Weights of a small image denoising autoencoder: 4.53M parameters, encoder layers 12.
Rows from block 2 of the encoder of a small image denoising autoencoder, named by matrix and row number. Rows with one number belong to one neuron. Each number is 50 + 15 x the weight over its row's rms, rounded and kept within 0 to 99. All counts start at 0.
After each neuron's rows are labels from the 100 images, of 14976, where the neuron reaches its highest value: "colour at peak" is the nearest of a few named colours to the mean colour under the peak. Only what is clearly more common there than usual is listed. The data: capsule endoscopy frames (Kvasir-Capsule).
# fc1: MLP up (encoder.blocks.2.mlp.fc1.weight, 512x128), inputs 0-63
# fc2: MLP down (encoder.blocks.2.mlp.fc2.weight, 128x512, transposed), outputs 0-63

fc1.78:33 32 55 53 52 42 84 43 57 54 53 61 78 60 57 44 36 56 25 52 71 40 21 32 66 42 24 51 62 56 41 42 49 26 71 44 28 41 45 20 66 51 72 60 26 69 63 57 57 46 63 32 56 43 47 66 48 48 51 53 70 48 26 52
fc2.78:37 65 34 56 33 31 16 29 62 69 32 44 42 50 45 66 22 37 58 56 52 44 28 42 12 46 46 26 36 50 67 68 19 77 72 77 86 62 68 44 64 49 33 59 59 47 51 31 55 49 45 50 59 50 50 51 26 43 54 53 58 66 89 57
colour at peak: grey

fc1.321:43 67 53 38 39 24 23 39 56 45 55 00 45 41 33 79 43 58 50 44 42 34 65 72 71 51 50 47 45 49 40 56 65 69 29 56 29 69 65 57 53 38 46 51 35 19 50 58 52 64 62 66 41 16 63 53 48 70 48 31 49 59 77 22
fc2.321:59 36 55 68 71 43 50 25 67 43 19 82 41 50 49 49 52 45 51 62 43 29 63 25 52 55 37 76 59 45 54 43 70 60 73 33 48 55 48 38 68 34 41 38 48 68 50 53 68 64 53 40 63 52 33 30 65 56 50 52 55 27 12 40
colour at peak: black

fc1.470:36 63 42 35 53 29 48 50 35 59 46 48 39 45 59 39 44 35 48 72 61 69 58 78 53 58 70 48 40 48 37 57 57 54 32 75 55 26 66 77 44 34 68 47 60 47 33 20 48 54 34 52 26 56 65 49 38 72 90 40 68 78 73 45
fc2.470:56 50 46 45 56 58 49 64 58 57 48 63 49 53 30 29 62 59 22 35 48 54 62 82 32 57 24 64 52 53 59 62 25 63 70 22 39 45 28 57 63 48 35 46 52 39 58 53 59 61 47 46 75 20 46 51 73 44 20 27 37 54 51 55
colour at peak: orange

fc1.450:71 37 40 61 46 62 44 69 33 40 90 52 61 68 42 41 64 58 30 27 43 45 44 24 54 43 54 73 32 44 47 36 80 45 26 75 48 58 46 40 46 46 48 42 57 64 38 77 52 38 81 40 44 51 66 46 39 50 68 46 58 22 65 53
fc2.450:37 62 48 47 49 01 66 51 48 54 38 63 54 56 25 66 42 54 51 57 54 51 45 51 52 46 28 27 65 50 69 84 28 43 29 15 83 34 52 57 50 55 54 60 62 51 78 14 67 59 29 44 62 43 03 47 47 39 34 47 60 60 62 58
colour at peak: grey

fc1.312:60 53 28 43 51 52 62 43 25 55 40 55 54 22 71 37 45 53 33 34 39 33 71 53 84 41 42 67 52 56 53 64 74 55 38 60 61 37 56 30 78 38 48 57 59 73 54 32 51 76 73 58 45 59 78 36 49 59 47 53 68 78 71 26
fc2.312:38 57 49 84 49 42 72 73 56 42 36 38 36 61 51 23 31 36 55 41 30 66 63 43 38 27 65 52 35 35 72 30 21 61 51 59 53 48 43 76 49 30 50 66 41 64 51 82 24 70 54 40 71 41 34 34 65 60 31 47 48 44 57 56
colour at peak: orange

fc1.99:70 54 43 47 57 29 64 49 52 53 40 63 79 40 59 42 52 53 51 45 78 54 33 39 58 58 36 69 32 67 52 61 30 49 38 64 36 55 63 48 49 33 64 80 37 47 53 77 42 49 34 50 79 41 30 48 58 48 42 50 62 53 51 34
fc2.99:46 65 57 32 69 38 43 64 44 70 57 40 70 43 61 85 51 76 25 42 34 67 49 51 77 28 60 47 70 60 32 09 59 72 58 42 70 71 64 53 36 69 51 54 40 35 34 53 65 73 49 55 61 43 51 49 39 50 45 45 27 35 46 39
colour at peak: black

fc1.276:48 25 35 35 49 38 34 67 31 64 69 50 43 56 40 51 40 41 60 45 27 30 59 65 53 49 80 51 42 71 62 77 55 37 37 58 53 36 63 47 41 53 56 55 52 40 35 38 34 53 35 58 41 68 59 45 59 60 39 43 59 45 86 33
fc2.276:47 45 36 59 50 57 49 65 57 52 62 53 26 27 77 45 57 33 40 51 43 38 74 64 19 51 51 49 64 57 50 42 64 56 86 50 74 69 48 20 41 75 62 37 60 53 46 66 00 31 84 52 67 58 48 37 39 40 34 54 48 67 52 38
colour at peak: black

fc1.411:55 43 58 45 56 46 46 38 15 48 38 59 65 59 61 34 75 61 32 24 47 24 51 60 68 70 50 49 34 73 79 25 64 47 36 71 60 55 62 36 30 48 49 73 48 70 28 43 65 82 46 65 33 42 56 56 51 58 66 78 42 40 52 39
fc2.411:49 66 54 36 52 33 47 59 33 79 60 51 67 60 42 79 15 61 50 42 58 57 65 56 52 48 48 23 52 03 46 51 68 45 53 28 60 08 19 52 68 38 62 42 68 60 48 44 42 46 57 43 64 78 42 34 46 43 33 30 51 54 60 43
colour at peak: black

fc1.416:36 86 44 47 34 45 53 65 51 45 52 68 39 29 62 60 42 49 69 58 67 67 41 41 67 44 27 58 49 66 36 55 55 40 49 48 68 30 53 48 68 38 33 73 44 61 27 23 81 35 37 33 48 35 40 70 40 69 55 30 47 57 42 36
fc2.416:47 41 75 33 54 74 68 68 63 44 52 37 48 31 51 49 29 61 61 41 55 21 56 58 29 59 55 72 47 29 65 52 40 57 78 43 65 58 62 10 32 56 55 31 40 41 62 66 25 33 39 62 79 49 76 67 73 41 66 56 36 47 58 34
colour at peak: grey

fc1.199:52 49 33 67 67 60 56 56 31 43 58 22 25 74 43 45 73 55 35 22 30 58 89 41 36 67 38 37 51 55 67 46 43 40 42 44 65 41 54 64 53 55 76 33 21 28 67 25 53 47 40 33 50 46 53 66 57 56 79 73 53 64 46 50
fc2.199:53 86 21 56 43 44 37 69 77 42 48 39 96 33 42 52 72 57 71 73 52 57 31 62 53 39 46 44 48 49 22 36 54 49 46 51 44 37 26 52 56 48 38 44 78 62 46 32 62 75 38 48 26 56 47 50 13 44 45 37 77 70 53 52
colour at peak: grey

fc1.263:36 43 52 35 61 67 70 32 56 59 74 58 32 66 57 42 41 41 56 65 55 39 51 67 68 51 49 41 42 57 43 65 68 63 35 41 45 66 41 52 35 28 33 60 62 70 18 37 65 45 45 66 77 36 55 28 53 54 57 57 24 51 43 13
fc2.263:80 51 60 59 42 48 51 76 40 50 38 45 49 51 46 42 46 41 43 63 38 34 26 49 60 49 42 54 33 62 48 46 12 65 27 46 67 30 75 63 47 64 74 79 51 59 42 78 34 63 44 56 43 55 54 91 32 50 66 26 15 82 54 90
colour at peak: grey

fc1.359:63 39 61 62 74 58 19 24 40 49 45 59 48 36 49 60 63 38 60 33 28 46 60 42 76 28 63 37 44 54 53 63 27 60 46 36 54 51 39 59 46 29 31 54 45 92 60 35 35 57 43 38 40 66 57 62 69 39 75 55 68 39 54 39
fc2.359:82 51 65 39 50 50 49 51 55 44 50 81 48 63 43 44 30 65 61 66 76 47 79 42 56 57 62 62 45 57 48 48 63 51 47 61 48 66 44 28 57 55 66 49 39 21 57 60 54 64 38 65 54 41 62 16 51 37 58 45 36 67 57 59
colour at peak: grey

fc1.404:35 58 56 33 65 56 45 48 61 26 64 52 44 34 43 34 49 37 46 40 50 60 33 44 50 31 57 51 00 57 59 54 69 49 55 62 46 57 93 57 62 64 50 42 67 24 54 57 61 66 59 66 65 34 63 29 60 55 45 57 41 46 44 41
fc2.404:72 58 67 55 44 24 61 41 56 65 61 53 76 41 53 52 45 50 41 63 52 61 60 43 27 42 13 54 61 45 53 48 19 36 54 76 55 51 39 36 82 34 52 33 37 43 43 47 50 45 15 21 65 51 40 46 61 65 26 42 69 39 64 42
colour at peak: orange

fc1.113:60 20 62 60 39 72 39 65 54 65 16 69 37 56 56 52 43 33 14 62 57 64 33 72 46 54 37 39 56 50 49 43 51 20 32 72 47 38 78 65 45 26 44 48 59 62 55 59 54 32 38 27 64 63 23 43 54 26 52 56 49 64 35 47
fc2.113:48 37 52 42 25 38 51 49 42 34 69 56 63 80 47 46 48 53 30 45 32 64 32 78 52 30 59 45 43 59 47 74 53 52 91 65 64 37 44 59 39 36 58 74 38 18 57 28 71 64 51 50 67 43 67 47 57 58 79 44 49 65 29 41
colour at peak: orange

fc1.32:50 71 41 42 40 26 29 25 54 35 67 39 64 63 47 66 36 70 39 41 35 32 48 42 55 46 12 61 42 84 68 32 52 52 56 37 65 53 52 68 45 45 63 68 54 42 62 61 37 58 57 22 52 17 74 21 29 78 55 33 59 26 59 59
fc2.32:53 38 49 55 88 65 65 62 38 66 32 42 48 48 68 37 30 36 68 33 70 39 53 44 32 51 70 21 61 42 28 54 33 53 81 49 33 27 40 41 49 47 67 51 42 50 52 37 81 62 84 63 46 69 19 53 55 18 49 41 57 67 67 21
colour at peak: grey

fc1.33:48 51 47 16 41 53 45 32 44 48 65 35 68 52 35 75 47 39 32 23 50 37 90 66 52 67 50 31 31 51 76 42 73 52 52 52 41 39 69 36 33 33 57 40 83 43 66 69 62 65 40 37 76 25 62 56 55 59 33 36 49 78 36 39
fc2.33:58 56 43 80 75 24 51 45 45 51 25 56 51 77 32 46 56 25 59 58 40 71 52 81 32 47 42 46 40 74 49 43 41 41 51 62 54 53 49 35 66 20 70 59 72 55 29 68 54 50 58 39 43 21 43 43 41 47 43 45 29 50 41 34
colour at peak: black

fc1.217:56 58 31 51 44 52 71 27 31 43 70 27 62 18 82 67 36 45 36 61 18 62 50 52 63 53 48 47 59 67 52 39 55 34 48 33 68 34 69 65 58 62 36 73 36 62 51 38 71 40 59 45 54 49 61 50 32 29 49 40 54 54 71 43
fc2.217:62 32 52 19 48 61 53 34 53 31 38 74 34 55 23 34 41 82 60 50 70 51 49 41 48 34 71 44 55 34 60 31 21 45 74 69 61 51 43 33 46 34 59 26 51 56 81 66 41 67 56 68 66 28 24 50 68 57 51 63 56 33 60 32
colour at peak: orange

fc1.83:39 51 33 15 60 36 41 55 64 48 53 34 48 45 54 53 41 40 47 74 38 46 29 79 63 37 44 63 53 56 79 48 54 60 31 57 81 69 55 74 46 25 52 33 69 70 36 35 61 59 11 53 29 57 93 45 33 51 49 44 25 53 33 58
fc2.83:62 67 67 52 38 26 72 71 33 41 59 57 42 81 63 51 57 51 56 52 66 61 41 48 43 20 65 58 49 55 44 39 53 52 90 50 30 01 51 43 52 46 66 78 34 27 40 52 41 51 68 26 69 55 31 51 53 76 48 42 53 56 63 19
colour at peak: orange

fc1.380:29 33 40 18 52 64 40 27 34 64 42 49 50 65 70 44 48 40 27 71 51 48 32 54 56 46 51 50 47 58 46 59 63 64 37 54 38 63 43 53 46 30 56 62 41 84 53 35 77 80 47 60 59 68 55 42 64 43 32 48 37 59 06 43
fc2.380:47 74 60 53 66 38 76 62 62 26 63 42 26 54 43 58 53 67 56 50 67 79 51 29 32 57 48 63 25 43 53 35 61 37 70 63 58 48 38 55 42 66 69 59 63 54 05 42 50 20 49 41 31 46 54 51 66 63 47 48 45 59 65 28
colour at peak: grey

fc1.149:44 59 27 34 30 45 29 93 51 51 40 31 53 33 40 57 64 41 56 38 51 40 35 65 10 39 54 50 53 85 54 34 34 32 69 41 48 33 51 50 58 32 69 76 51 46 84 57 50 54 43 45 50 19 45 30 45 46 60 43 47 55 27 59
fc2.149:42 46 77 45 41 78 68 45 37 71 60 22 25 52 84 57 57 45 62 57 55 42 71 41 81 63 41 53 55 43 14 44 74 58 36 54 24 68 51 61 64 34 50 26 41 52 34 29 57 45 90 28 51 70 36 56 43 41 31 66 49 43 46 27
colour at peak: grey

fc1.62:58 39 61 45 33 10 44 70 55 49 60 32 61 64 37 70 43 51 51 60 35 51 67 55 58 15 57 36 26 46 52 49 61 44 49 54 36 54 58 88 50 48 47 54 60 34 55 52 45 46 54 63 50 42 65 66 28 75 57 43 38 82 63 39
fc2.62:53 58 50 68 43 82 62 73 40 42 67 62 28 55 67 63 68 46 51 77 50 65 50 32 60 18 58 44 57 59 41 69 58 60 41 37 47 74 15 47 28 58 41 30 38 53 33 26 69 26 50 57 50 32 41 67 35 21 44 62 56 79 65 39
colour at peak: black

fc1.204:59 38 70 70 40 34 32 58 50 72 75 27 41 65 54 53 42 75 45 68 53 68 58 35 38 55 53 41 43 65 64 64 56 35 54 56 63 56 26 30 10 58 82 14 42 25 56 52 37 70 57 79 42 49 49 53 55 45 36 36 55 51 60 53
fc2.204:53 38 59 55 61 45 68 42 64 30 37 31 64 43 61 50 58 26 38 56 28 31 51 40 63 57 65 58 62 27 39 35 44 54 64 67 57 43 43 50 48 38 75 40 48 67 45 58 53 36 31 24 30 50 66 52 38 17 50 55 48 71 40 54
colour at peak: black

fc1.498:29 48 34 71 52 39 55 19 66 49 65 39 50 35 33 77 56 38 45 58 58 50 80 49 70 24 63 34 42 81 39 27 50 49 68 29 39 32 51 55 58 38 56 75 44 40 40 57 36 72 62 93 59 41 23 39 60 53 36 33 21 57 49 36
fc2.498:68 48 58 25 63 43 45 79 53 50 49 52 66 62 56 36 41 65 37 23 32 57 52 42 32 39 54 57 31 27 68 98 35 64 55 46 64 61 52 40 37 67 62 68 44 77 31 42 79 57 44 38 55 46 68 53 51 37 32 31 62 83 37 38
colour at peak: grey

fc1.34:96 45 43 45 52 33 67 16 32 04 52 47 35 43 46 80 22 32 65 38 55 26 65 57 53 48 47 54 57 65 54 63 40 64 74 33 40 52 56 39 49 46 55 59 41 64 47 38 59 60 39 47 67 52 75 78 63 71 68 62 46 52 62 36
fc2.34:45 45 50 44 69 70 58 54 50 41 66 84 67 51 79 38 59 15 31 51 27 61 50 44 49 43 58 32 63 49 49 21 60 47 51 48 54 56 59 36 54 43 46 78 62 68 56 49 26 57 63 62 36 13 46 33 51 39 11 33 38 41 56 48
colour at peak: orange

fc1.490:52 32 50 28 69 35 60 35 49 56 24 53 25 36 49 36 27 71 53 63 60 52 40 48 60 58 53 48 66 45 26 69 63 41 52 35 41 51 36 46 74 50 80 38 35 54 82 22 58 73 45 45 60 58 60 67 65 65 30 63 83 66 53 39
fc2.490:63 63 59 72 12 42 38 48 38 41 82 59 56 57 48 60 37 66 43 61 44 63 68 39 31 47 49 61 41 52 86 35 58 73 73 40 47 64 65 46 49 50 53 51 44 35 02 58 40 58 67 46 76 31 51 51 41 39 77 44 49 43 42 57
colour at peak: orange

fc1.156:38 68 44 63 48 33 47 61 47 57 40 35 51 50 40 72 34 42 61 67 65 98 50 55 47 45 48 53 31 45 38 74 62 46 65 20 58 38 30 61 78 23 23 80 33 59 34 64 54 43 49 48 51 32 50 45 47 73 44 36 32 26 43 40
fc2.156:43 40 46 68 42 68 51 83 59 48 42 52 68 50 40 45 63 64 46 47 38 35 43 55 53 48 32 65 38 65 22 73 50 38 57 48 57 38 49 62 12 47 70 98 42 00 50 77 57 40 73 42 54 46 62 55 48 27 46 78 47 28 41 28
colour at peak: orange

fc1.428:62 47 76 52 30 42 40 25 53 44 72 78 61 64 40 30 32 43 63 59 54 24 52 34 61 68 53 48 49 50 51 42 42 60 39 58 54 55 53 49 35 66 47 66 52 19 25 53 34 56 50 47 88 53 73 60 86 49 44 40 26 51 76 56
fc2.428:58 50 42 57 39 30 36 19 45 62 50 21 34 29 44 52 56 45 52 76 52 63 40 64 61 59 63 32 49 53 71 08 53 55 68 50 51 61 44 40 33 36 67 50 51 71 41 48 43 57 69 41 47 58 24 38 57 68 36 48 55 38 48 64
colour at peak: black

fc1.147:32 46 55 71 37 71 22 72 55 62 50 54 68 35 47 53 68 33 46 69 47 41 40 28 40 18 84 47 07 43 60 52 54 48 45 60 59 37 31 48 38 25 55 59 77 44 56 66 31 50 53 66 57 61 39 39 62 32 45 24 27 67 44 50
fc2.147:41 46 28 50 66 53 60 64 50 48 31 63 45 57 56 56 33 59 14 53 36 58 63 72 41 60 26 59 46 56 54 82 57 27 38 30 21 40 44 37 73 55 67 73 95 55 35 45 61 48 36 52 64 72 71 43 63 22 53 57 64 38 34 29
colour at peak: grey

fc1.493:57 61 75 33 74 43 47 27 38 69 72 65 74 46 49 56 34 69 38 31 29 19 48 39 68 39 47 49 29 61 60 48 58 52 43 58 36 58 19 31 62 70 58 55 59 37 48 52 60 66 25 49 42 47 57 43 52 49 50 45 66 55 17 53
fc2.493:72 65 37 47 93 23 45 54 74 53 44 43 13 62 59 59 41 48 46 32 75 49 80 30 54 51 45 41 52 48 44 70 50 49 37 71 52 26 51 59 67 37 46 42 50 77 63 59 58 37 59 58 42 75 29 61 57 65 60 60 29 67 49 48
colour at peak: grey

fc1.423:31 29 54 55 43 20 42 73 36 58 23 36 56 50 52 63 42 52 17 52 24 52 89 65 50 53 34 51 43 76 56 55 53 62 51 74 70 28 72 62 74 61 49 42 63 62 30 40 38 42 54 55 47 42 18 46 11 53 73 40 74 79 43 34
fc2.423:62 59 63 36 45 39 67 41 50 32 63 64 50 37 24 25 38 72 67 51 43 51 42 51 47 53 53 57 42 34 58 64 55 54 66 46 49 43 46 18 44 38 56 60 74 62 56 45 53 50 36 45 69 63 46 60 90 55 19 45 71 37 10 37
colour at peak: orange

fc1.193:42 58 71 64 65 45 27 21 46 53 67 12 36 29 51 50 51 40 58 36 55 53 48 74 45 52 20 58 61 25 77 76 56 76 43 62 78 49 58 60 83 36 25 47 47 29 43 39 61 43 44 60 50 41 49 42 39 47 68 37 67 63 46 23
fc2.193:83 19 40 54 61 63 53 50 84 41 52 77 56 43 53 34 45 61 22 48 82 40 58 31 55 34 27 65 60 46 41 34 74 58 43 50 37 45 50 41 45 57 35 50 21 62 52 80 60 53 67 60 81 42 16 50 40 55 47 64 46 45 41 52
colour at peak: black

fc1.447:44 53 49 62 53 65 31 71 61 33 58 60 54 68 36 55 65 28 44 23 46 48 28 32 57 33 31 35 73 83 39 33 45 40 62 76 70 52 57 56 52 37 46 40 29 42 52 63 36 50 46 54 43 32 64 26 47 38 42 43 36 56 34 48
fc2.447:69 50 81 71 61 37 49 66 42 42 65 40 38 57 35 46 64 59 52 58 29 42 71 48 49 67 46 62 31 33 75 97 56 32 60 39 59 65 45 62 52 75 72 66 62 57 39 40 72 49 56 50 65 47 47 58 61 35 29 58 60 47 67 65
colour at peak: grey

fc1.488:62 56 37 67 31 32 55 69 49 42 65 37 39 34 28 53 36 76 27 67 48 61 33 49 18 51 49 35 24 68 58 38 43 51 50 51 57 38 67 59 45 13 40 53 39 61 36 55 75 72 41 54 64 57 62 58 59 66 60 70 42 22 52 47
fc2.488:35 59 61 54 42 68 64 84 58 62 58 40 34 30 36 58 39 55 62 41 52 39 78 38 61 61 51 31 24 63 42 61 50 39 32 43 35 53 66 40 33 42 59 49 79 33 34 70 39 58 47 46 50 25 73 55 51 40 83 42 72 41 75 61
colour at peak: pink

fc1.458:45 49 57 42 61 37 73 44 63 14 58 50 48 32 68 54 49 57 50 88 45 51 62 68 59 45 18 75 71 55 50 32 59 56 24 35 86 26 54 70 57 47 40 50 48 24 47 29 82 33 50 67 39 36 68 34 40 49 38 58 53 60 53 40
fc2.458:66 26 26 61 35 52 39 64 35 41 49 51 28 49 32 54 60 38 47 38 72 49 43 45 49 31 71 49 59 63 54 41 50 44 64 78 65 58 63 39 41 69 36 19 39 64 44 59 33 54 77 29 61 41 34 74 85 53 81 37 45 52 69 36
colour at peak: orange

fc1.232:39 54 51 70 71 50 54 48 39 47 50 68 55 54 38 28 49 43 44 39 22 60 38 35 61 45 68 35 38 67 60 74 10 37 54 67 87 34 43 63 28 57 53 71 47 41 51 49 49 17 41 54 54 45 45 51 57 29 30 65 69 65 42 50
fc2.232:55 45 48 51 58 56 27 61 41 36 55 39 39 38 56 75 38 48 82 42 19 48 26 48 59 56 34 65 66 53 64 66 47 54 55 46 83 44 36 59 43 22 40 56 46 37 25 28 68 58 44 56 46 38 42 39 44 44 29 74 63 49 67 27
colour at peak: black

fc1.422:65 69 53 42 76 44 44 75 48 35 33 44 39 47 37 34 49 78 69 52 39 36 67 49 27 75 15 61 44 72 49 51 43 40 16 55 63 58 58 46 75 56 39 45 56 40 63 67 42 23 64 58 36 22 56 47 56 48 56 57 71 39 23 46
fc2.422:40 57 54 65 35 46 43 58 53 64 66 42 28 69 53 33 50 56 45 49 49 39 58 50 52 53 31 51 52 49 44 51 45 45 70 75 61 72 67 52 64 68 26 47 75 73 44 43 53 64 56 78 63 55 40 56 57 20 62 49 47 66 32 37
colour at peak: black

fc1.141:57 62 80 40 41 24 31 62 50 52 40 61 70 38 55 65 68 43 54 36 44 40 44 43 71 35 54 39 37 36 63 62 36 58 64 58 38 37 72 58 44 69 51 58 63 64 37 51 22 40 67 50 89 40 16 50 79 66 65 40 42 29 64 32
fc2.141:13 50 42 56 55 69 68 28 63 55 54 46 59 30 48 81 41 55 61 54 40 73 52 29 54 46 43 33 52 48 61 38 51 83 52 55 70 63 47 55 53 47 50 18 33 46 47 62 59 63 44 21 52 21 42 61 22 33 47 86 63 56 41 50
colour at peak: black

fc1.240:48 36 81 62 53 48 51 52 58 65 62 61 24 44 58 56 37 51 53 32 46 68 78 60 49 86 49 41 14 49 77 55 57 50 48 47 47 53 54 87 30 35 67 36 60 44 43 43 46 42 66 34 54 42 36 41 64 44 42 65 47 54 51 79
fc2.240:67 78 50 40 27 26 55 70 28 62 47 53 61 40 44 56 62 50 43 51 86 64 37 45 73 30 29 58 77 64 51 30 57 43 37 72 71 45 48 42 60 26 42 59 37 37 35 54 49 50 48 15 60 57 45 49 47 33 57 38 49 52 37 58
colour at peak: orange

fc1.287:55 38 26 62 56 53 50 63 62 57 29 36 58 45 48 62 41 35 64 30 34 58 41 65 74 69 32 54 50 78 36 68 51 40 38 66 58 34 51 63 37 56 67 52 16 60 72 67 44 53 28 46 74 52 56 47 56 58 57 58 48 59 53 52
fc2.287:37 62 66 40 45 73 32 39 32 22 43 66 42 30 35 08 31 63 50 65 63 62 73 70 52 59 53 47 27 41 86 59 69 32 49 12 38 49 61 33 49 35 54 57 40 58 71 59 56 41 62 34 35 15 45 36 73 51 62 44 82 48 66 53
colour at peak: orange

fc1.414:44 36 14 58 79 70 49 45 43 65 48 45 38 40 55 44 35 72 30 19 50 63 25 35 51 64 64 41 62 62 33 59 48 24 34 65 43 69 58 37 49 28 74 47 13 63 72 58 52 43 35 32 65 66 49 49 64 24 30 38 64 50 45 51
fc2.414:48 83 58 72 20 47 54 60 40 59 29 42 49 60 26 44 48 47 59 70 39 50 76 47 27 66 60 31 45 65 48 75 74 41 55 56 33 43 60 42 51 69 55 51 62 62 33 44 67 60 28 74 29 56 61 69 38 67 43 62 42 29 48 55
colour at peak: pink

fc1.143:53 40 53 10 76 53 68 41 57 37 53 43 53 50 82 51 21 56 46 51 47 64 32 47 60 44 47 47 65 47 44 56 54 46 35 52 44 57 63 72 57 58 51 62 40 86 48 36 69 48 34 39 37 85 74 42 59 41 34 53 54 73 77 33
fc2.143:48 51 34 91 05 40 41 68 57 47 50 62 80 36 40 47 50 38 42 42 49 42 57 56 26 48 55 50 05 50 70 45 65 46 58 45 62 43 28 59 35 41 57 47 45 41 25 49 43 58 55 66 38 20 46 60 56 53 61 34 56 68 57 33
colour at peak: grey

fc1.86:59 42 70 71 48 46 31 42 67 61 28 46 29 71 58 61 53 67 62 42 56 53 68 29 59 66 56 30 64 40 67 50 44 36 28 36 45 35 38 59 43 77 43 38 51 44 60 66 42 48 59 46 63 56 48 43 61 55 66 61 69 89 59 39
fc2.86:34 77 29 52 47 32 66 39 26 65 61 34 58 28 32 41 33 35 37 54 52 72 52 73 18 37 50 57 55 32 42 65 50 59 50 44 72 40 70 72 31 42 56 47 56 66 29 44 52 55 67 89 32 44 61 49 49 49 74 39 53 67 39 76
colour at peak: black

fc1.44:24 36 29 48 54 58 56 54 77 55 47 31 39 39 66 70 59 36 65 55 45 34 50 48 29 54 47 37 40 61 47 20 63 39 86 57 54 46 69 48 52 38 43 64 36 60 67 72 74 37 35 31 58 42 51 76 43 36 59 44 34 66 18 54
fc2.44:55 54 68 52 54 74 29 30 66 43 63 54 63 62 64 32 44 68 64 28 58 27 56 41 21 83 52 50 63 47 65 72 70 52 46 54 64 50 63 29 10 62 45 77 49 46 61 46 53 03 44 42 48 77 62 14 70 33 42 70 49 68 70 62
colour at peak: grey

fc1.288:39 35 51 75 33 57 19 50 43 56 31 65 43 38 47 41 50 39 29 55 68 23 38 37 66 41 51 43 36 54 45 48 63 41 36 58 33 38 62 66 48 48 72 48 55 41 49 54 57 55 49 59 43 69 33 34 47 54 49 59 48 59 57 52
fc2.288:54 51 52 23 61 63 76 73 56 36 66 49 50 58 60 50 30 69 45 40 39 50 44 66 63 46 51 57 54 48 64 81 38 53 52 15 62 75 61 45 55 78 52 62 48 67 31 36 61 45 36 38 70 45 72 74 48 34 60 40 66 39 42 50
colour at peak: grey

fc1.3:54 61 45 67 63 60 59 44 41 60 57 62 68 60 34 60 53 36 39 41 62 12 41 47 36 55 67 38 65 53 42 47 53 43 57 74 43 53 41 31 49 49 65 46 44 67 47 49 60 89 39 57 60 77 64 66 72 28 32 33 38 62 00 53
fc2.3:23 74 59 62 37 34 42 48 44 52 83 47 43 69 35 57 63 54 51 45 51 57 47 49 37 48 24 41 49 51 56 61 64 40 63 66 58 67 53 39 53 43 47 28 88 41 32 30 77 40 68 56 49 58 66 47 12 66 54 23 29 62 53 69
colour at peak: grey

fc1.122:67 49 47 30 32 37 48 42 45 65 38 42 39 36 56 54 72 45 62 54 60 48 42 22 58 45 47 55 50 41 89 49 58 62 37 14 35 36 52 63 27 45 43 51 54 61 66 61 66 66 72 51 46 47 53 54 63 37 60 58 40 71 33 51
fc2.122:55 64 39 62 71 35 58 39 62 26 73 44 30 47 29 77 37 51 67 84 40 77 64 72 20 40 42 48 40 29 38 73 72 23 62 39 63 34 53 57 61 56 43 53 51 50 35 57 72 30 64 67 49 52 53 37 64 51 63 50 42 72 38 48
colour at peak: grey